python train.py --arch="transformer" --model="sound classifier" --dataset="read English sentences (LibriTTS-R)" --train_examples=15625 --n_mels=40 --hop_length=160 --input="log_mel" --spec_augment=true --win_length=512 --targets=["voice"] --num_classes=2 --norm="rmsnorm" --norm_position="pre" --hidden_act="geglu" --mlp_ratio=2.67 --head_dim=32 --fused_qkv=false --bias="all" --qk_norm=false --layer_scale_init=0.1 --parallel_block=false --inner_norm=false --subsampling=4 --layers=6 --width=160 --positions="conv" --pooling="attention" --loss="cross_entropy" --head_dropout=0.1 --init="trunc_normal_002" --residual_init="zero_last" --optimizer="cautious_adamw" --learning_rate=0.0011 --beta1=0.9 --beta2=0.95 --eps=1e-10 --ema_decay=0.999 --max_steps=4500 --batch_size=512 --epochs=147.5 --lr_schedule="step" --warmup_steps=220 --weight_decay=0.4
Rows from block 2, named by matrix and row number. Rows with one number belong to one attention dimension. Each number is 500 + 50 x the weight over its row's rms, rounded and kept within 0 to 999. All counts start at 0. Numbers have three digits each. After the name is the row's rms in percent of the matrix's.
# q: attention query (model.blocks.2.attn.q.weight, 160x160), inputs 0-159
# k: attention key (model.blocks.2.attn.k.weight, 160x160), inputs 0-159
q.71 092:523479456575533479533486563473564504463540470385510521504518504396417471479470511526526485512410455514549529520485399488416422478471463511588550551533520462523460568419433485446466524498449486594412408487469551568484519478447542497437487452513445499590520514406559447430506477523383449440462475576498552536557441565534504588408498491470459502482498564493426464489506455491509495409498417522395544571534510456536537604402444493480476481497589483545492450422481432420489533436552528
k.71 108:545488501491474487449462474520451511518487548481457569504486444480461548458526541477557556561597591653559490577479568563537547504502483559467513588478550502500456449532592521539470596522512465495503493530481560529541451520508509515491603577604570456441529462525500508512609613512500424467555534487508526623465505459438519478605586435583466491518486559546540510573597568533449510607513527618474445497541503583492488481452500483490453478498488482493553486596546587513591529528488509
q.72 087:412434530473454455502442456495508476514460522542496454463465557574528486473484448503436517463435468460489395481517435495504513464520550432425481432375473489403449477478461463457505443480482458389644440472541440338512485459502454401485468502448453524456533446488357520539488479402524473579527446443452448439426483468414489489539461406529512431418494432472491474492468512489495483543440506436596492522452470558439404421577498496475527451513493446503459467504550546524480488513528485
k.72 087:460518439487539478475523451469411501489488465484456477517463433497501596526581437513700443541516533489489533558469518534486468394486539482485526480502548439503471444508601490451403589582496477547611483490463509528466483507448528530495521584476514383450559470591551483475419473574501457493509537469471496467449420506493497548496448365421441572531497551443478536531450477479538532511552481523523471460500436503334443549490500511502556434466501557557504533475564537418536498583429513
q.73 107:528478458560540478551481537431575492476562436407517505516511527411443466495458508525532431533418445488518522525495373527398427446492465507553542515525501457487459547385440487429458514501439482571457433464503569571471495479430520497434490443478459494596514513437536476424477468517410485471443484570479527508550394553522546571391475495436452504460505553491389463451498403480496428403502390534438547562511481443525556581420453524491455483513550479543471469412503408457494518434533495
k.73 112:538496486503474499466479453528451501506488569476437542516460420484471536481560511502563564576634605655531484562465548547535557494465478507479518554491538492491459465530609497533440611522508448520538502513465566528550438544470498525484602560605564445434515460540508489504583639533497430489534562504529511590463475459457510495586537433537474505533504550523546500570560570533501546615519516604480460490546522592455475493460494484480473484478493498507555493619550603495609504555471514
q.74 076:498573548430502520458526418520431508530446529560445482473471457554511552529575490456524520476611539527502509500526620475642545469529544527467468432508500518522538439625585559529518493515555581459527592491485449423503498491521516573548495544518567505421465508583532462501487520493583537483543537459528453507489562433530437438599537526520510523592568456500604542534477564510543583552545578438483424425458516529500471410552581487498547520489457572447495529582514582526504450588437438
k.74 093:482491542531521524555510533526543504495500488529572462486533576533540434524446505494401466425371427365467492446524458475481474554571512500532478457520414517548549524494371515474573374475486538457466493519553443453482544488561491498519425411406435570568475548449471496535430430441502590499487414517519476428562586532547489492435481601491567467497493447533466502433476456502504471402462527403514525505468521412558519492536505510492542540516488497500480533374457399531407512420539494
q.75 101:507498450560531460553488559452562490465570451420528554530526526443443459469449525532504442522406473478530542508489374512382398475478464517577528563533484485502447573390467484423465522509448484541429422481523563591459503497441527506428494462483452512572515509439527487461494497525432501496445473583458541503560394551520542568388495505425480493435465573494366465500513435446477443407461397533436535553517476425529558583438452513491462498499555479557485462407510418472492507448527485
k.75 110:546502481496475481464475466544481506506473549458440543523456432466470545469555508498577564579618603668523500557459569526534542482451463527462502527484556507471455465531606490539448587532527463516529501497465553533563446543478502501512593564623591431445513464542513501489574611534502421481544577490528497585445491459467499503603549444543460523507494542535547498543554587517486529612524501611479463501542535611444472503464513488474453470468482511487529479615545589489595500556470501
q.76 110:523517527438463550451520467570440518510448576578464487491499481571555534514543511475496573470591553522474499488490618480623571549522527520448468474493508519518538444617560519588541490505561526451522585510500463447554486540559493514583524556544541508418461486550500522573537539487576521507548539453546497517470619441514463430634553521570538525571518458519643523525516600555524569588503607482506465431507549550487477438565544493508545516493461510462532553589494596549511466572467489
k.76 106:478508545487522506535522528492559510496511447531562454486538570519519448527455492489415453434365399339469494439516466460463476530563503495522475470520445523512559536487388514482561354478473540467453504496528436458451548494551483479513416431403441561574473531441504510523445397468499593504455451509497491425545525545543487504424480590484539486465507433495464493429476439471502451391461504388515535517449515425591533500543490502516528527507515498503453505385440395532394506430544488
q.77 111:525544537433468540469525440559436547523430596551475493469500470540529512502549515477506576447590545536474482505502626469632592550520538524451476486501490510537529449620566509586534495492548544479523561511483475449564485536550494527582508537521527506430459493560508524551555542498576511498564533457551483521485611433505439421603560530603522524610512451526655522548515586534539569586511581485513450433496559564475471444559549491509548504482449518468529546586486572540509480542453496
k.77 106:475512546484515499538517541486554506482533473548560453479543573520527448524426499496429438430369393336463493453531455465477483525548519485527479464521438521524547520494371509491574374466466546462455503518546442470473563481558477498530435430413426574576508533447492511517443391448495583514449435518495476417549542541541497511425475583481557464469488462498472491438467453480498415399450507391514538499449515407595537496532489495513520531507494494509466507405459419520411502417531477
q.78 076:500530449516544503484590519472468543556485458474493488494492394391468611563516485476543482570594476533528501489507512502489530520494487564523463514608639486532563427515504565564447475497523560566424571524461479533511519457486606563523557469524556462467504593557564491433484458545477479376542590504536465582483511507581404531481462543490461502647606463487530551409453436518512554495579482485427485472507471497585488468433518508456494495487519582393485519535452447435530472461464524
k.78 088:537490569533510501503526559495518474467490547536573575487564563508545372491365582484396496468475490442449539483551498515533521575524516563518502537508400566517477466491451480516598458472457498487422459531518539478519521463562491505466491390475451637523443504423481476556568532407551558522502411508502496528570601488490558429480537560545581385478506559562534539498535510521467511441489540497425502463456549398638541487489449513481468548541507469454530457507412494589449541427502540
q.79 087:553573483429570546496596519516442568537500510484490539545533439465511567517528551452541494534627552579497592511500624522576516518493483566497460509590535496576578462608538558563508518519531615521402571513477512533555502533549524624566523523544583482492455578566599507469526504534519525440508597508532525576504544517608466488500541586510482536634548485519592530517504505521529537531556551532461455443520529450569528473489530478496525518495459573455522517586474522498534439511432452
k.79 091:518520566518512506540511550508571458503503528537569495502522596509532399510427543513378522454418420397479498438540448454512509560558498531523505498505429535509541511479372525505594373442482535465406527531531454453492529502551479473535441418482427609573455559448499481540506473408527595499504409515515490470554602505519492489488541603555578435473507455543524505467531489482488438404442514436507529515464544444629549471537495488509485575518479459498483487458418464582433503415541490
q.80 069:522559458391502512470562473505423543502491493526464463514481431529527574515552451493560537510601526496503511490485666501607555496498503553505469468538562509518547430608541582524478455512559604495454575481450435450470517477532544575504479504499563455429439507579550497500488524513558494470552607485496457550432584477575422467541504470475478565631561494475583549503455543546533606530535534444479431442469535501458489453536612485508543493492471572443487507576482558473483412547404485
k.80 092:497531562501517535543538544493556488459525490540557512487557579519522438494414544483412474433411440392450500437542501480465464554593527510554494487522437551559516495486360522475605374471496546467430490531559443439471552479547473493501443396445404570574472532457477471547486457423502555509503397543498500463564588503515474465461510601524563418507487468522504494459515463507515488376459532430505522492467521384573542461550507499520523506517490464502460488397446422555409520421537489
q.81 098:508541549420476531465522464566437521544435566577463494506513475580544521517533497466479565462608546524460494489499618467615593509519538524456468465496475554520543432628563514568521494501559550452515556509510460448541492534563484541559502544532532516440452493563497521554537539493597545501558542442538495517479595445515457418596551520556545528583527474520642518569518589525510560591487604477533439411485538540523495450578554500508549524505430517457522538570506604563507472559436488
k.81 100:474510550502536505536521531505536495485552457541558460482525563535520439532462484519416465425375380343470478446518444447489475520537515501526477466510442515537561545499380497478572366475476558468444504494526446476474556474554494472531420419413432569573486541450493498515451393466504589517483448496500485399556536547545480497424481598492546483468490456495475499418470459479513442400448488381511551526452516440589535499530511506531545519505485493500460527411462396534404484426528485
q.82 092:474440460571526438533457529479592504461553434444543489499508529444457466484433498562490459520384458473533490533473389520377424486487470473543547547483519485481446555384429463411493494494436422551506404488496515563457497488444509456419493452477449485591527505449479501447477466514402450499460465588443509483518443553475553574400462439445460471418460547498361469481495450478468453420482406523511572602514478460487534570439446518495465480498541448563479460438502438455509543433577524
k.82 100:541478458505488504444486452491452497500492539464438533501467415484455564473554500500582528565626612665545512574477556525500522458462485505487519537497547487474458467510625494508432625531509458519549489484482561552524456496420513520476591573585564437439509462547521488460550607564494420474509551505497511593453415461455503500570509406507448520532497546509522499568524553489499567610534491621479457496550472588407470492455504496503480466478512512511528478582566596482585504569473519
q.83 103:488527529408471533455519448566427507528446562580474474497476468579553540508550481464488551467582541498477474471516607447610606524536549490444464467482498531500545429619523502608524476493564533441549564523519446426563500524563467511598501522520535503419473503561472522556509519483583533523554534425531473508457619426484462421615520523578511504556528432500613532537490586539511572589504582474531464428489514563496459418557561493502543513505449518461517529582494591559518486548452488
k.83 108:455506522512533519546526560486523499472534446531569469499530561523537456535454498498422451437374397343451500466539451470462463510530524494517489450509453520519552534485382514482566392480465544473475505494533441483456559477540490470510400435369436562566485539447487493507411390441497578515451427500499491395539517539552499502402459576441538490484515470473458510434463435478513452387460490390516532520453504405554540512531500518514541537532502509496472518393455403491400508446537492
q.84 102:437468522456464463495453431478491454534435514536491428470440523562502510491491439480441510455476483436484402462525468471514527480507553449403448436377479486431422480479486460498505422486490467376590477477508422332481494451485451442529511503450505492456533445500356487518463490416538509550528437416450437425398503446399483471535448415509517427428491402456512492452436494484498492545468519411560485492429477536416423390579507487467490465485472469484441493524542547520475476536474488
k.84 096:444487448503558468483533457459421513522507463489468472525464410494489588501560452501670447564515530430474529549471537557481463374484554456487511480506501436493470459479579491452406559585512471546612485524489497501447496480472526515459508548431520396482577457560543489479390473528508440501487496461453478460458417516503500554451416347418475547521522521425465533508447438468545544470554476527544498478506442497337445562515503498502540426500510569555514517466561500416476521581418504
q.85 084:460431521600462439515424493457544449471479484509550487468473542505464456476444476516423457512393434460482431451538369474407481486488526438487521498402482479439447518414417453461490475472471420443589453479523474425484518463446507420487512503453474519532566469423387508510458468392492493545479412479495493445509427511394562507467448433499503404358463447477426464408448462431429430480444483480551536516464454540484447492514417519487441466506513411526457486466512468499470545459574532
k.85 088:463491421491500494463495456469423517508469492451422501524467396503485586509565468503622467569565577575524523581452523527528509453443520495476512512510554455450464470498656473498383617565533459562593482506455538532477476502445506518472534598528545413425555438569524507474477508574494423513509567453503501522426414454489503518501468363463437556539523543474542510557472489508509548587575483569477464481518445548387452545462490510512484458480493524524534522571566551436564480592433511
q.86 113:456444489562487442533464504436572434462515444448510488503471552441459453456460474546460441502401457422507466465491361482387404479483470470510522502473506473478428549378433456443486469474460444489500445450500504494441508417431503416466488436450429507552543491407472458471444461448457460508422443513437487455507403512450526554424461443454463438385460482475382454420486410444463423442455423487491515560461415487484483531474461512501450461496525459536446469418497433471471552455557492
k.86 096:499490462502478492442496455498432511519480520477445500499475407489477589486560483485611520578618579614526491605459542547528515472463502496460507538506578481455441452506618496533402635549512453545597468505462558529511462517466530504462572591558552420436535437557532494478522556555490406485516578474480512561422414467479500511556474363453438521536525557468522519558509532489499527588540491582496447498553463583401456530466492492489488448480492519512534481586537572461574487564466502
q.87 102:448438495553468414516420484453547441458488489484516432473448551476450455475481438569465506497394422434521407457483360467435450476515509415499525466432509459414447528413443478432482446484431412457557440444503455424461526435437491403449464445456416498522541452417415455492456451432452448512435433495446477442467430478420496540476447404484479424387467474471424469444470471498494466465448422452526531555468443555466455488497463500515487479505532455512457498465522459463472537443577515
k.87 093:480486461484507468451493440456444514510475498468446492530467422486492591479538479475624488575585574567553509598482567562520478449443518484480510526501540443478432448508621488503394622560506467539615486513468543535500464501473514511448572596505582393434542431562551499480490527556487409483494572493472503551428431479460536517513475352420450566550505562477488512556487507498497554563542488587486455491530448533374470531473488508497504428494502521516536507553569563437560476583452511
q.88 091:468508523418456520450497443554439473502420549571476453468443496607543541519563448477506568442585515480467457461510613477576568517517510472425453432447489505493539442596564505562516440464539516441576567490488422385512506480525468484545475511483542507413493465537468505549489504474595487500521529432500456464430583426476455435614524475580503505550538437495605534539476567538514575602508581428542433432473501575455428397574549492502550503498454528458502529566504584518494482568470497
k.88 104:446519509512543511533529529464545525449523442536553456477526559519521464542475474498452435416393412347471506449521462482450457502531537466548497452521439492518517501484373495467555404492461560485507504514542444480426558461513508487482417463374429526580502513474484494484402391472492579541464434510458474389564517552549502495388438554426546479500515492443449498443425405466506490384471485370527533488469492394535509509543504517530550511523523513518471510412459420488397495453515510
q.89 098:512532517426472510472514453565434529533461557549463497474514464555523540542545490480536562499605554538494498482509636483655594522520517525448477451507514521535582446634562535547518491512544542463510565515468453456515474541548511536581520544533534510405455511569522511524537533519551500496582580460572481524474591460529444408606538518548519538606537468490637547561493606536541596584541561469499450438481546551475479440543563497486570520488467520453527528585488557531516471551463480
k.89 102:481499547506523522527512551496549499482529456538560477478535589525531413518449504493399462439372406360474486421523463449459476536553498508523490476531436516530529511506376509483566378457479550469448495509545437481483549476556481516524414431419418585573472534449477496507445417454498588520456420525491490421548566530538493479429510590495564467480491451502466487442459430492500464400445501404519531501454521397576539485553498499496532532509507502488468507415445391544399516419547491